Rows from block 7 of a small CTC audio transcriber, named by matrix and row number. Rows with one number within an expert belong to one neuron, the router's apart. Each number is 50 + 10 x the weight over its row's rms, rounded and kept within 0 to 99. All counts start at 0.
After each expert's rows are labels from the 100 clips, of 14976, where the router gives the expert most weight on average: "top examples" is what is common among them. Only what is clearly more common there than usual is listed. The data: short read English sentences (LibriTTS-R). In brackets: how many of the 100, against the usual share in percent.
# router: router (model.blocks.7.mlp.router.weight, 16x128, trained with AdamW), inputs 0-42
# up: expert up (model.blocks.7.mlp.up, 16x128x128), inputs 0-42
# down: expert down (model.blocks.7.mlp.down, 16x128x128, transposed), outputs 0-42

# expert 12
router.12:44 33 42 51 52 61 66 39 61 61 43 58 58 67 50 47 49 47 55 63 70 39 34 40 40 70 36 31 41 42 58 52 57 44 61 51 38 69 61 56 61 44 45
up.0:68 51 43 55 51 34 46 66 36 62 59 42 59 43 50 49 55 50 62 58 43 36 70 41 46 34 33 46 51 36 60 47 50 49 40 56 43 59 67 61 50 40 45
down.0:61 74 49 51 47 42 38 43 56 51 57 53 49 51 47 68 40 47 53 52 46 59 44 46 44 49 49 61 50 51 46 48 60 55 55 49 46 54 52 50 25 68 44
up.1:47 45 86 31 50 48 45 51 58 42 59 48 50 50 40 46 50 45 58 48 53 52 40 47 39 37 46 51 38 61 45 51 40 40 65 71 54 61 54 36 55 62 43
down.1:40 57 48 48 41 56 56 40 52 49 44 32 34 59 37 53 57 30 46 43 59 61 54 47 35 50 43 40 65 56 35 56 36 39 53 64 59 50 31 44 40 38 55
up.2:53 60 55 47 32 52 45 67 73 47 42 59 46 49 59 37 55 66 44 53 46 58 51 36 58 56 48 53 52 30 53 62 49 46 48 46 53 42 62 51 38 49 55
down.2:50 41 60 47 41 46 57 70 59 37 58 52 46 56 39 58 61 40 48 58 44 45 63 61 51 47 44 52 47 45 59 67 52 57 53 52 49 30 51 41 52 47 41
up.3:62 63 34 45 56 34 69 36 46 47 61 67 32 49 46 46 54 57 64 61 63 48 39 45 47 60 57 36 63 42 57 54 31 44 64 52 48 46 63 44 59 50 44
down.3:40 42 50 33 62 51 45 56 51 56 24 41 60 58 61 21 75 43 58 50 55 50 39 58 52 64 77 72 50 55 49 53 42 38 45 43 69 46 33 44 48 37 64
up.4:64 49 49 52 52 55 68 44 49 34 39 44 56 60 41 50 41 56 51 48 54 51 60 54 40 55 56 42 54 44 59 66 64 39 44 40 54 36 59 43 60 52 40
down.4:42 53 63 54 55 51 45 42 49 61 44 50 37 57 44 37 52 38 49 36 63 51 54 59 31 46 58 39 53 41 61 59 73 49 70 41 48 49 59 63 69 52 45
up.5:56 35 47 67 44 38 52 36 52 40 69 47 30 43 42 46 52 47 49 43 34 56 62 68 65 61 56 66 56 28 58 69 50 84 52 48 33 47 43 52 32 61 51
down.5:52 33 36 42 45 47 54 58 36 43 39 49 53 41 45 47 57 67 61 46 67 50 53 60 52 45 53 65 24 51 66 54 58 68 56 50 51 37 42 47 48 54 37
top examples: voice: female (90 vs 53.6)

# expert 4
router.4:43 39 46 55 31 64 49 52 43 58 55 41 49 39 63 43 34 40 41 48 60 58 48 31 39 56 39 54 46 33 52 51 56 48 45 52 52 22 58 54 44 62 37
up.0:55 49 38 56 27 35 42 38 45 41 60 46 38 39 60 56 31 55 47 53 59 38 58 57 63 72 30 59 46 30 56 54 42 36 44 50 52 44 40 50 51 34 45
down.0:59 35 43 51 43 66 40 65 58 52 61 50 60 40 59 46 48 37 65 45 36 53 37 54 51 43 60 48 64 48 49 63 53 55 51 35 53 36 65 49 46 52 66
up.1:38 45 47 63 50 57 57 59 50 65 31 39 52 36 47 50 64 45 55 54 47 66 54 51 57 54 59 41 57 45 43 48 66 55 48 55 36 64 49 75 37 38 57
down.1:49 36 49 44 59 53 45 57 52 66 35 54 52 37 31 55 53 72 73 58 33 30 38 43 56 54 46 52 52 45 47 54 46 44 53 49 56 57 39 46 59 35 62
up.2:48 37 49 39 45 44 70 48 51 46 57 48 57 37 55 52 62 41 58 35 30 62 44 55 33 54 52 54 44 49 47 56 65 58 47 63 48 62 50 68 51 53 73
down.2:46 54 59 47 54 39 42 47 40 45 54 50 56 36 46 52 39 37 47 50 37 59 57 50 61 63 63 34 52 58 39 49 47 56 45 52 42 63 40 33 61 42 58
up.3:60 37 62 59 42 47 35 47 53 43 48 64 52 44 59 53 30 75 54 47 38 51 39 26 25 38 55 62 67 61 60 41 61 38 60 61 36 58 51 45 56 56 49
down.3:69 64 55 37 42 68 50 61 39 37 53 46 51 40 58 64 71 28 64 45 38 53 37 53 56 69 36 51 62 47 64 54 40 53 74 49 50 54 50 61 36 50 38
up.4:51 44 37 48 53 53 36 46 53 63 40 55 49 59 37 57 48 40 49 36 63 57 35 52 51 57 61 47 41 60 43 37 70 47 60 61 42 50 65 55 57 55 47
down.4:40 50 58 43 30 68 45 55 41 49 43 37 49 59 54 54 57 65 39 46 58 50 59 47 17 44 54 50 61 53 58 51 52 28 49 59 43 46 37 37 60 63 38
up.5:55 46 62 44 60 62 36 71 44 49 55 53 43 55 52 66 50 37 52 39 49 50 49 50 63 68 38 47 59 54 67 47 53 54 54 51 55 61 69 60 55 45 47
down.5:49 62 56 57 57 51 51 36 55 51 55 53 41 54 35 51 65 50 37 60 50 42 61 49 16 27 53 56 58 59 46 57 46 37 69 31 29 55 45 36 56 45 54
top examples: voice: male (96 vs 46.4)

# expert 3
router.3:44 36 62 30 52 63 53 64 52 41 41 40 61 33 62 40 45 49 44 27 44 47 64 62 70 63 46 45 38 61 65 71 50 52 53 28 43 53 61 43 51 42 47
up.32:38 44 56 34 38 47 50 51 55 55 35 57 47 43 47 66 50 47 45 52 49 63 71 44 50 42 44 45 54 50 45 61 34 51 44 43 54 46 31 49 55 27 53
down.32:35 49 32 65 55 61 58 42 42 51 53 52 69 41 42 54 48 43 43 49 53 51 37 50 43 48 42 46 32 46 61 46 45 47 37 36 58 48 54 55 54 49 32
up.33:32 57 35 44 58 55 44 54 50 52 44 40 50 38 61 32 52 36 54 69 45 58 46 48 48 55 66 52 50 59 51 67 43 36 37 47 68 34 21 37 29 47 59
down.33:52 43 43 46 49 36 42 63 65 79 52 46 33 44 58 62 52 42 71 66 43 58 52 54 55 28 39 42 54 45 56 41 41 33 57 37 45 58 69 57 55 56 44
up.34:59 45 51 43 28 43 58 40 44 59 49 52 80 54 67 48 50 53 50 62 47 36 41 55 58 49 54 41 51 37 57 59 64 46 38 55 50 62 47 34 61 55 40
down.34:46 47 64 48 44 64 60 55 54 55 53 34 46 58 43 41 35 56 47 48 50 49 36 58 61 69 37 31 51 49 61 61 46 60 51 56 57 65 65 74 43 35 53
up.35:37 35 33 44 79 48 54 39 51 53 62 55 57 58 41 40 38 51 54 68 53 41 50 63 46 33 57 59 46 44 47 35 43 58 36 60 32 50 59 30 53 37 51
down.35:44 55 61 63 41 61 58 40 59 47 53 36 31 54 47 40 41 49 56 55 60 57 53 41 42 53 46 47 56 64 57 61 49 48 52 26 45 37 72 61 49 46 35
up.36:45 38 52 55 32 23 52 51 50 32 51 59 53 60 37 43 42 76 53 74 48 55 60 37 54 57 58 59 55 57 36 42 43 50 56 58 67 55 56 40 40 46 40
down.36:45 54 49 43 46 37 38 52 50 37 45 52 59 52 51 51 55 61 59 27 49 45 50 51 44 55 57 44 31 61 40 42 49 53 57 51 46 51 48 59 63 58 32
up.37:61 70 54 38 55 49 48 48 30 60 47 49 57 47 43 59 38 59 70 61 28 44 60 49 54 53 55 47 43 50 41 48 37 61 42 44 58 65 50 54 44 56 48
down.37:48 57 34 54 42 59 37 51 50 44 39 47 68 49 54 52 36 36 49 46 59 54 55 51 48 52 50 44 72 34 73 44 50 25 52 68 60 48 44 54 55 55 45
top examples: voice: female (90 vs 53.6)

# expert 2
router.2:47 60 59 42 37 53 42 50 55 48 44 43 45 43 42 45 38 57 54 50 76 59 29 41 59 55 52 52 54 29 32 44 53 73 27 57 65 29 68 50 56 50 64
up.32:57 56 58 43 41 69 34 56 38 54 44 60 43 56 44 64 61 51 61 52 80 47 48 49 44 36 64 36 46 55 76 50 55 39 47 43 50 56 49 70 67 33 58
down.32:47 39 70 62 23 40 46 49 71 62 42 62 51 54 43 66 42 45 37 61 40 69 36 56 44 44 51 48 54 42 57 24 47 47 55 43 53 56 44 50 67 73 46
up.33:39 30 66 41 57 56 59 53 45 47 61 57 48 42 53 49 35 46 53 60 41 68 67 56 71 27 65 56 33 67 37 56 41 68 50 51 39 58 53 52 53 42 63
down.33:57 54 41 49 48 45 57 61 46 55 54 51 49 56 42 61 65 58 49 62 55 39 49 46 33 55 39 53 55 64 52 70 58 47 43 54 50 31 50 58 57 62 59
up.34:33 49 43 60 40 54 53 43 52 62 38 47 41 57 53 66 58 47 63 65 58 51 52 51 54 27 56 64 70 45 30 39 45 65 43 59 35 56 36 56 69 56 74
down.34:54 52 52 29 54 47 50 55 47 40 46 44 43 40 52 46 39 44 44 59 55 60 44 42 56 41 46 40 53 36 41 38 57 47 57 52 26 46 44 48 50 54 28
up.35:42 51 38 50 43 49 47 34 45 49 33 58 47 49 66 63 38 47 46 68 53 56 69 53 39 39 44 50 45 54 66 49 41 53 59 65 42 50 48 35 50 69 64
down.35:63 40 55 58 52 58 45 52 55 52 67 53 34 34 57 48 55 60 55 68 66 40 52 46 65 35 46 45 44 61 48 57 58 49 46 58 24 36 56 48 48 49 38
up.36:36 52 52 60 47 53 55 45 46 51 61 61 46 37 45 41 54 56 50 40 31 48 54 60 52 45 62 50 68 53 48 39 42 49 55 54 51 42 48 37 39 52 45
down.36:34 32 60 50 39 39 59 54 58 43 61 43 56 67 47 62 27 65 65 51 58 50 52 56 54 51 51 38 52 51 38 73 54 62 44 47 39 54 52 63 57 52 53
up.37:58 43 54 45 60 50 43 61 67 59 55 52 64 51 51 41 50 42 56 56 44 49 44 28 73 57 38 41 46 30 33 58 54 41 41 71 75 68 43 60 36 47 55
down.37:43 39 29 45 50 53 45 44 61 58 53 51 47 70 48 60 43 43 53 35 60 59 57 51 44 43 44 53 47 36 41 41 38 37 40 41 58 37 41 47 61 46 68
top examples: voice: male (99 vs 46.4); the word "a" (29 vs 12.4); the word "of" (26 vs 9.7)

# expert 11
router.11:37 63 47 49 26 72 20 39 60 46 45 46 41 47 53 45 47 51 46 40 59 42 59 48 51 52 46 53 43 33 53 53 50 59 33 60 57 41 58 38 43 65 63
up.0:38 56 61 54 50 53 55 67 60 58 42 60 62 49 54 35 43 37 60 37 36 53 45 53 65 50 51 66 53 55 63 71 44 50 51 36 65 53 53 57 33 54 55
down.0:50 28 39 56 63 51 59 38 72 48 46 62 49 50 21 58 59 58 51 56 64 41 57 42 32 52 51 52 63 43 50 40 41 56 68 39 50 58 52 50 59 49 44
up.1:53 48 65 59 56 52 38 61 39 40 39 39 50 53 32 49 68 42 64 50 52 41 56 49 44 46 44 57 57 54 60 53 42 51 47 38 42 55 40 48 56 46 41
down.1:46 45 43 53 56 43 69 52 50 58 41 52 44 32 53 45 71 44 67 55 39 43 51 62 47 47 62 66 38 50 38 50 40 72 38 51 45 47 44 40 64 55 50
up.2:58 51 55 59 41 47 47 61 43 52 39 37 48 59 58 46 51 60 77 65 56 46 41 45 51 49 63 29 56 48 63 61 45 55 40 58 51 54 64 63 52 49 36
down.2:50 47 59 45 47 34 33 45 59 52 56 41 48 42 37 27 47 56 54 42 48 27 48 44 44 42 58 54 61 53 22 40 48 33 51 52 62 49 58 56 51 60 72
up.3:49 42 48 42 46 53 43 53 48 39 48 67 57 66 69 48 37 36 43 45 41 34 45 29 52 53 49 69 38 48 50 64 49 45 48 49 66 38 37 49 47 64 68
down.3:46 40 66 54 49 54 35 48 49 46 59 51 30 31 45 54 62 60 65 39 53 42 31 33 45 49 52 36 38 60 54 47 60 41 51 45 36 36 54 54 50 45 54
up.4:39 54 61 58 45 56 29 48 41 59 54 55 51 60 33 51 45 40 57 49 58 48 51 60 64 45 58 50 70 48 65 52 42 34 40 40 54 52 32 52 47 68 65
down.4:39 49 60 29 37 43 59 49 59 45 31 60 35 51 52 44 40 54 60 58 59 60 49 37 53 54 55 63 45 57 33 61 34 63 43 62 58 47 46 57 53 49 65
up.5:63 70 56 40 52 51 60 53 49 62 45 55 52 50 70 46 58 55 60 44 43 47 36 52 39 37 49 48 65 43 44 44 57 60 52 61 65 56 47 29 47 38 49
down.5:35 50 24 52 41 56 60 67 53 68 49 59 63 59 56 48 71 51 57 65 58 33 48 51 48 62 57 51 65 52 47 75 48 60 24 43 47 40 48 61 70 49 42
top examples: voice: male (99 vs 46.4); the word "of" (32 vs 9.7); the word "was" (30 vs 9.7)

# expert 7
router.7:55 63 44 55 50 42 61 59 59 40 60 57 35 61 64 48 51 55 52 51 51 48 71 50 45 47 39 47 61 64 42 42 43 45 49 52 65 57 25 32 39 56 41
up.0:50 66 53 72 56 54 55 56 60 55 61 47 42 46 48 51 52 50 44 43 53 50 42 44 55 60 53 44 59 57 64 39 64 48 52 47 56 72 46 53 61 49 65
down.0:54 62 56 47 50 53 57 57 54 44 48 25 32 62 41 41 57 40 34 47 50 48 47 60 56 51 45 67 57 45 43 44 50 52 55 49 59 43 67 38 30 34 46
up.1:56 48 43 48 45 48 35 59 57 56 24 49 36 45 51 46 62 41 46 57 41 39 59 57 51 50 43 47 57 48 55 60 65 21 57 55 47 33 36 51 58 64 53
down.1:50 54 31 55 51 60 54 48 44 53 59 64 46 44 54 39 49 43 39 49 65 44 58 45 38 42 37 38 45 44 49 40 51 50 45 49 53 41 46 40 58 42 43
up.2:56 47 37 52 53 40 49 58 61 62 41 49 34 53 46 68 65 60 41 66 50 44 49 48 48 52 57 44 47 57 49 32 29 52 58 78 43 50 55 57 52 41 34
down.2:59 47 45 68 67 59 50 54 39 51 54 38 52 43 42 38 57 41 37 47 40 42 57 64 45 54 66 32 48 54 47 44 67 28 36 48 45 58 44 60 44 42 37
up.3:38 47 37 58 62 36 37 48 55 56 51 49 55 59 51 46 61 58 47 57 49 59 34 50 45 42 59 56 55 46 57 60 57 53 42 37 45 77 17 41 78 42 66
down.3:57 41 55 47 42 46 25 45 52 44 62 57 53 50 47 54 63 49 55 64 39 46 52 38 72 58 34 55 51 56 44 61 44 55 51 39 75 49 73 52 46 45 55
up.4:64 59 41 52 63 48 51 51 57 58 57 35 49 46 39 60 55 36 51 50 62 34 55 33 69 55 55 39 55 46 65 46 56 64 54 50 30 57 52 57 49 38 66
down.4:46 59 63 30 39 42 45 35 56 59 60 44 40 37 56 39 50 55 42 53 54 64 46 52 43 54 49 44 36 50 62 44 59 47 44 52 43 60 48 59 63 53 58
up.5:59 52 87 51 49 46 34 52 57 50 64 40 58 44 61 53 51 50 50 33 56 38 48 67 70 38 32 55 45 59 40 52 46 44 52 47 50 51 37 46 64 28 49
down.5:48 61 46 46 61 68 54 59 43 41 47 71 50 44 72 51 35 60 50 44 65 50 36 54 82 54 55 49 61 54 46 60 52 43 43 53 54 35 50 38 44 59 54
top examples: the word "the" (57 vs 25); the word "and" (26 vs 10.3)

# expert 6
router.6:54 41 67 53 55 43 54 34 47 63 57 49 57 58 43 52 27 47 41 53 58 61 53 47 59 43 45 45 67 37 49 62 45 29 51 53 51 54 75 71 58 37 64
up.32:59 60 50 49 56 48 44 44 60 62 60 43 54 57 52 39 33 29 63 68 44 54 48 51 49 28 57 54 42 62 44 56 57 44 39 55 58 52 46 40 65 30 50
down.32:52 34 50 64 47 34 56 49 39 33 73 58 45 48 68 40 33 58 52 56 61 49 56 36 31 48 47 51 63 52 45 52 45 41 39 42 54 57 47 56 56 52 52
up.33:60 68 48 48 66 47 46 52 52 59 65 37 34 37 54 36 63 50 44 47 65 64 66 60 47 73 50 32 43 52 45 48 58 51 29 45 50 57 62 48 59 61 53
down.33:42 52 27 54 52 66 48 46 43 39 47 52 60 48 37 45 50 50 37 36 56 36 46 34 52 60 50 53 51 57 61 54 58 68 42 38 56 59 55 29 34 36 53
up.34:69 42 50 69 56 67 49 67 40 53 57 54 51 70 28 67 51 48 52 32 48 50 44 52 58 65 63 37 48 29 34 37 34 50 56 55 38 73 61 52 56 39 42
down.34:47 45 56 45 28 34 46 48 38 44 38 39 76 63 56 48 47 36 65 39 56 60 55 47 44 46 63 47 47 44 38 50 52 72 47 55 41 31 51 37 48 31 50
up.35:34 42 54 76 48 60 46 41 55 49 41 51 51 54 63 55 66 54 54 31 53 55 41 50 57 62 52 56 71 55 59 44 60 50 45 50 50 44 57 63 44 41 40
down.35:39 57 49 48 48 56 51 52 45 40 50 34 50 52 28 66 47 62 60 35 46 59 54 43 40 44 58 46 59 47 56 41 57 42 51 51 63 51 57 67 42 74 56
up.36:55 25 54 50 47 47 42 65 39 40 39 60 45 34 33 43 55 71 56 63 53 43 58 62 35 63 47 56 54 59 68 30 55 46 55 58 54 64 55 67 28 43 56
down.36:54 62 41 43 53 44 60 56 64 64 65 57 49 50 44 56 55 43 45 60 54 53 44 51 38 58 72 50 66 57 43 54 74 52 50 45 69 55 33 60 34 48 55
up.37:57 33 59 37 42 64 33 49 34 44 47 56 64 51 39 45 49 25 56 44 51 66 47 61 57 43 58 32 50 54 39 50 48 52 71 51 43 43 45 54 72 58 59
down.37:43 58 67 44 45 53 56 57 57 61 50 45 50 43 40 42 52 56 55 35 50 47 67 32 39 54 53 61 49 50 40 17 48 57 49 62 40 68 62 31 48 53 36
top examples: the word "i" (40 vs 18.1)

# expert 1
router.1:53 54 32 57 45 37 47 59 45 43 55 42 41 51 60 47 44 35 53 51 41 74 49 34 47 50 53 53 24 51 43 80 54 57 44 63 73 39 53 43 41 60 31
up.0:38 52 52 67 38 42 43 60 60 43 48 65 58 45 63 51 39 52 51 58 59 40 44 32 46 33 53 63 65 48 43 61 52 42 50 36 57 63 55 55 53 63 46
down.0:29 48 37 48 69 63 48 42 52 54 50 33 47 26 49 48 47 40 62 43 49 54 54 59 40 86 34 55 52 41 50 10 51 51 56 44 64 52 59 58 46 49 60
up.1:41 47 58 57 38 19 40 52 57 52 52 55 56 33 55 52 64 47 54 44 41 73 44 38 55 53 55 59 42 45 46 65 50 68 49 43 42 46 29 46 60 59 36
down.1:49 52 44 62 43 65 34 48 38 43 45 40 56 58 42 56 36 44 41 33 51 42 44 46 56 64 50 50 38 46 56 50 61 68 56 60 47 30 59 48 44 64 41
up.2:73 58 56 42 64 29 50 54 47 51 47 54 24 43 62 50 35 43 75 56 50 53 48 53 38 49 28 54 53 62 47 56 52 42 58 61 50 50 48 46 52 58 51
down.2:40 58 55 42 51 37 44 73 57 48 47 66 61 36 57 40 37 52 42 55 39 52 67 49 39 48 70 40 51 63 56 42 48 48 45 72 55 55 60 46 63 47 80
up.3:42 56 48 51 69 45 60 44 48 47 52 36 61 64 47 51 61 81 46 43 60 72 55 42 45 37 68 47 53 47 69 42 51 47 34 46 57 46 59 64 37 46 40
down.3:38 48 36 34 43 68 50 57 51 44 53 44 63 64 44 40 23 41 47 72 54 43 47 55 61 59 44 43 45 39 60 47 62 52 69 41 43 59 56 45 63 53 62
up.4:46 55 64 44 44 54 55 37 40 67 52 66 60 37 34 45 42 52 52 44 32 49 39 63 50 34 58 48 25 63 48 46 43 46 52 48 45 58 44 65 44 59 40
down.4:46 44 45 39 43 56 40 58 41 44 47 24 63 42 49 45 48 43 49 54 62 42 47 46 61 54 39 47 56 34 55 57 42 40 59 42 52 63 48 64 43 41 50
up.5:57 53 51 42 47 56 58 63 43 58 64 39 46 42 53 56 48 41 63 54 67 62 37 52 63 48 49 56 65 30 64 66 52 58 51 30 57 45 52 51 46 46 47
down.5:57 49 48 54 52 52 57 52 61 46 41 44 55 60 63 39 57 55 38 62 38 67 44 50 31 52 30 30 50 52 42 45 27 47 49 54 33 50 59 38 43 46 74
top examples: voice: male (73 vs 46.4)

# expert 9
router.9:44 44 53 48 50 58 49 55 54 67 45 19 46 63 48 44 55 55 41 50 50 53 62 37 38 56 38 46 61 61 42 43 46 59 52 51 49 63 50 64 50 71 53
up.32:47 53 26 38 60 55 47 51 43 57 51 46 47 56 44 38 37 45 33 41 63 38 52 57 52 50 30 57 50 38 56 52 33 51 56 44 54 47 38 39 45 44 67
down.32:46 78 58 49 64 54 44 59 64 42 44 68 69 54 54 37 53 44 39 57 52 66 61 40 46 57 50 59 51 61 52 61 55 54 53 52 58 74 58 43 47 50 45
up.33:31 61 33 25 48 49 37 46 54 42 50 67 54 58 52 44 37 51 55 56 47 59 32 41 49 55 48 53 62 46 56 31 51 54 47 57 74 61 65 51 54 49 34
down.33:56 46 58 34 57 47 46 76 62 60 59 40 42 61 45 57 48 48 34 45 60 44 56 52 42 44 51 42 64 49 36 57 63 47 58 26 59 58 52 54 44 51 59
up.34:51 53 40 47 48 53 54 46 53 51 47 47 57 33 53 32 71 57 49 48 52 51 48 51 53 32 37 58 57 63 47 69 57 44 48 67 67 51 64 44 53 42 44
down.34:56 38 60 62 57 40 42 60 52 62 53 34 63 44 48 61 49 54 62 29 65 48 39 50 50 51 71 37 61 57 56 62 42 45 65 59 48 41 51 51 55 58 42
up.35:50 34 63 52 49 58 51 45 51 42 53 43 31 44 51 61 36 37 55 62 42 53 50 52 51 36 52 39 68 46 62 55 46 63 71 61 48 59 68 56 43 46 48
down.35:68 32 62 52 34 54 52 48 38 51 55 50 54 50 47 45 48 32 53 39 52 60 47 47 46 48 38 40 43 41 22 38 57 32 37 61 54 47 37 29 41 62 57
up.36:57 28 46 62 36 45 46 54 45 43 27 53 59 35 48 42 47 36 46 55 66 42 56 52 41 55 60 52 33 75 47 71 55 35 45 69 48 54 67 54 36 76 58
down.36:28 61 60 39 55 50 40 56 52 37 51 51 39 57 50 45 55 56 70 39 51 56 47 41 74 31 56 56 41 52 46 30 47 58 42 55 35 38 35 52 44 43 59
up.37:54 59 53 47 55 41 43 50 50 56 51 44 55 34 48 51 57 51 62 37 44 51 67 45 40 54 64 51 60 42 49 52 55 66 34 55 43 52 42 52 50 48 41
down.37:53 58 46 29 45 54 51 32 34 50 44 64 66 47 31 45 47 35 64 47 53 66 39 39 59 57 40 54 64 76 47 45 53 32 58 46 54 32 62 32 59 46 41
top examples: voice: female (83 vs 53.6)

# expert 8
router.8:49 39 40 70 50 59 67 45 41 42 37 53 35 58 40 50 56 43 36 33 45 59 51 44 42 67 57 30 40 37 56 63 49 48 59 58 63 51 59 31 66 40 48
up.0:52 55 36 44 47 60 68 50 40 36 49 51 63 59 45 54 47 43 45 61 42 49 52 55 71 46 37 36 40 69 71 50 56 51 50 57 48 45 47 45 49 48 46
down.0:35 64 54 60 46 55 54 64 44 35 52 57 46 47 56 35 76 55 48 47 33 46 57 44 45 61 52 42 64 26 40 55 41 68 49 55 36 65 21 51 39 46 57
up.1:59 49 45 49 47 44 34 56 57 49 43 41 45 34 70 52 44 74 58 66 52 53 46 37 48 43 51 53 53 36 53 49 66 43 63 56 34 59 46 50 55 42 40
down.1:46 52 48 51 52 39 38 45 53 69 43 40 52 34 40 53 52 38 47 52 52 34 43 28 59 42 51 37 51 38 20 58 49 60 53 55 33 58 59 60 63 46 51
up.2:46 47 55 44 40 56 52 44 65 41 51 54 66 47 54 60 46 39 63 59 39 50 54 65 52 56 52 64 66 63 47 54 53 44 48 66 46 55 57 69 59 42 55
down.2:46 71 55 44 67 51 19 40 39 41 61 37 33 46 33 39 56 54 43 45 60 46 26 51 33 44 40 53 67 54 51 44 67 42 47 46 48 49 53 46 59 50 41
up.3:63 49 58 52 56 32 60 60 53 40 34 53 51 56 53 46 58 50 62 59 42 54 57 60 49 57 59 54 47 49 45 72 49 47 61 51 54 42 42 60 37 48 40
down.3:65 61 40 65 48 39 35 40 65 64 73 67 54 51 62 59 50 41 52 45 62 45 56 41 49 55 44 22 54 58 49 55 63 51 45 51 69 52 59 47 47 43 70
up.4:53 50 40 28 48 46 48 54 47 48 35 54 33 69 38 42 65 45 57 57 59 59 44 55 35 33 41 41 56 49 54 48 68 62 45 58 58 53 46 64 44 53 38
down.4:36 45 55 59 36 51 39 42 66 54 47 52 65 53 47 41 44 23 47 57 54 63 56 35 41 33 50 44 45 53 51 41 35 45 59 57 66 57 69 63 40 19 40
up.5:63 50 52 44 44 45 52 38 51 39 41 53 62 50 54 50 43 43 41 61 35 39 55 28 36 40 37 37 43 61 53 36 44 42 51 51 45 62 23 51 49 62 51
down.5:47 47 56 35 56 46 42 51 41 62 41 57 67 49 40 68 57 45 59 43 52 58 42 69 52 42 51 41 59 39 72 73 53 45 48 34 43 34 49 56 66 56 59
top examples: voice: male (74 vs 46.4)

# expert 5
router.5:44 42 70 47 52 69 51 48 58 54 40 46 43 55 45 39 49 43 48 48 62 42 42 47 34 65 32 37 37 48 45 45 55 66 31 31 51 48 60 57 68 50 46
up.0:69 54 45 52 36 42 61 44 72 58 60 42 71 49 57 53 53 44 59 54 43 58 49 61 55 35 35 31 66 49 51 47 47 57 57 66 69 46 36 47 53 64 62
down.0:54 49 43 78 49 60 56 55 47 49 60 36 52 46 32 55 59 54 61 27 34 72 53 63 39 48 46 50 39 41 53 47 63 52 63 53 65 57 39 42 43 55 49
up.1:63 47 53 59 39 43 30 42 52 44 61 38 51 62 49 48 57 44 60 55 44 60 49 63 46 53 67 54 58 60 47 55 62 57 52 74 34 63 41 43 44 63 69
down.1:62 44 47 44 60 43 61 58 46 28 59 47 46 36 42 52 29 55 57 44 55 41 33 46 47 58 54 63 50 61 51 45 43 56 44 44 51 46 18 55 53 53 46
up.2:51 48 55 39 40 63 27 64 41 49 50 34 50 22 33 60 47 57 57 43 42 40 42 36 59 52 46 49 65 40 51 63 59 51 49 52 66 48 58 62 44 57 48
down.2:53 33 59 58 46 41 45 35 35 35 61 59 51 64 54 52 47 43 48 60 40 75 51 49 40 57 55 39 72 59 47 45 51 44 41 38 37 44 65 45 57 45 62
up.3:43 36 60 55 57 65 45 49 34 54 61 59 59 47 45 64 44 55 60 39 60 57 62 68 60 38 42 40 67 52 46 61 31 60 71 50 55 52 45 43 45 52 17
down.3:30 62 50 55 56 55 47 56 45 47 47 39 60 64 53 47 42 66 59 50 36 48 37 53 41 51 32 59 55 46 68 51 53 38 38 55 50 62 53 71 48 60 34
up.4:50 50 36 50 68 62 41 52 54 57 35 53 58 62 43 51 54 41 57 57 56 60 51 43 84 53 42 51 56 45 41 44 33 40 36 33 53 42 39 49 50 57 63
down.4:50 61 49 48 31 63 46 45 67 45 56 63 55 57 48 57 58 33 52 55 51 33 48 39 59 45 33 46 43 42 47 58 71 36 68 34 51 48 61 41 54 41 73
up.5:71 68 77 40 45 61 49 50 55 36 47 51 50 61 42 49 50 62 57 56 59 59 57 49 29 53 50 39 65 39 41 48 39 47 55 61 52 63 55 55 50 32 45
down.5:60 56 67 43 57 45 57 49 49 42 39 50 60 45 42 62 48 52 33 34 62 49 35 53 53 44 48 44 54 69 58 44 40 57 51 49 60 60 52 36 53 39 37
top examples: the word "the" (58 vs 25); the word "to" (33 vs 14.5); the word "and" (29 vs 10.3)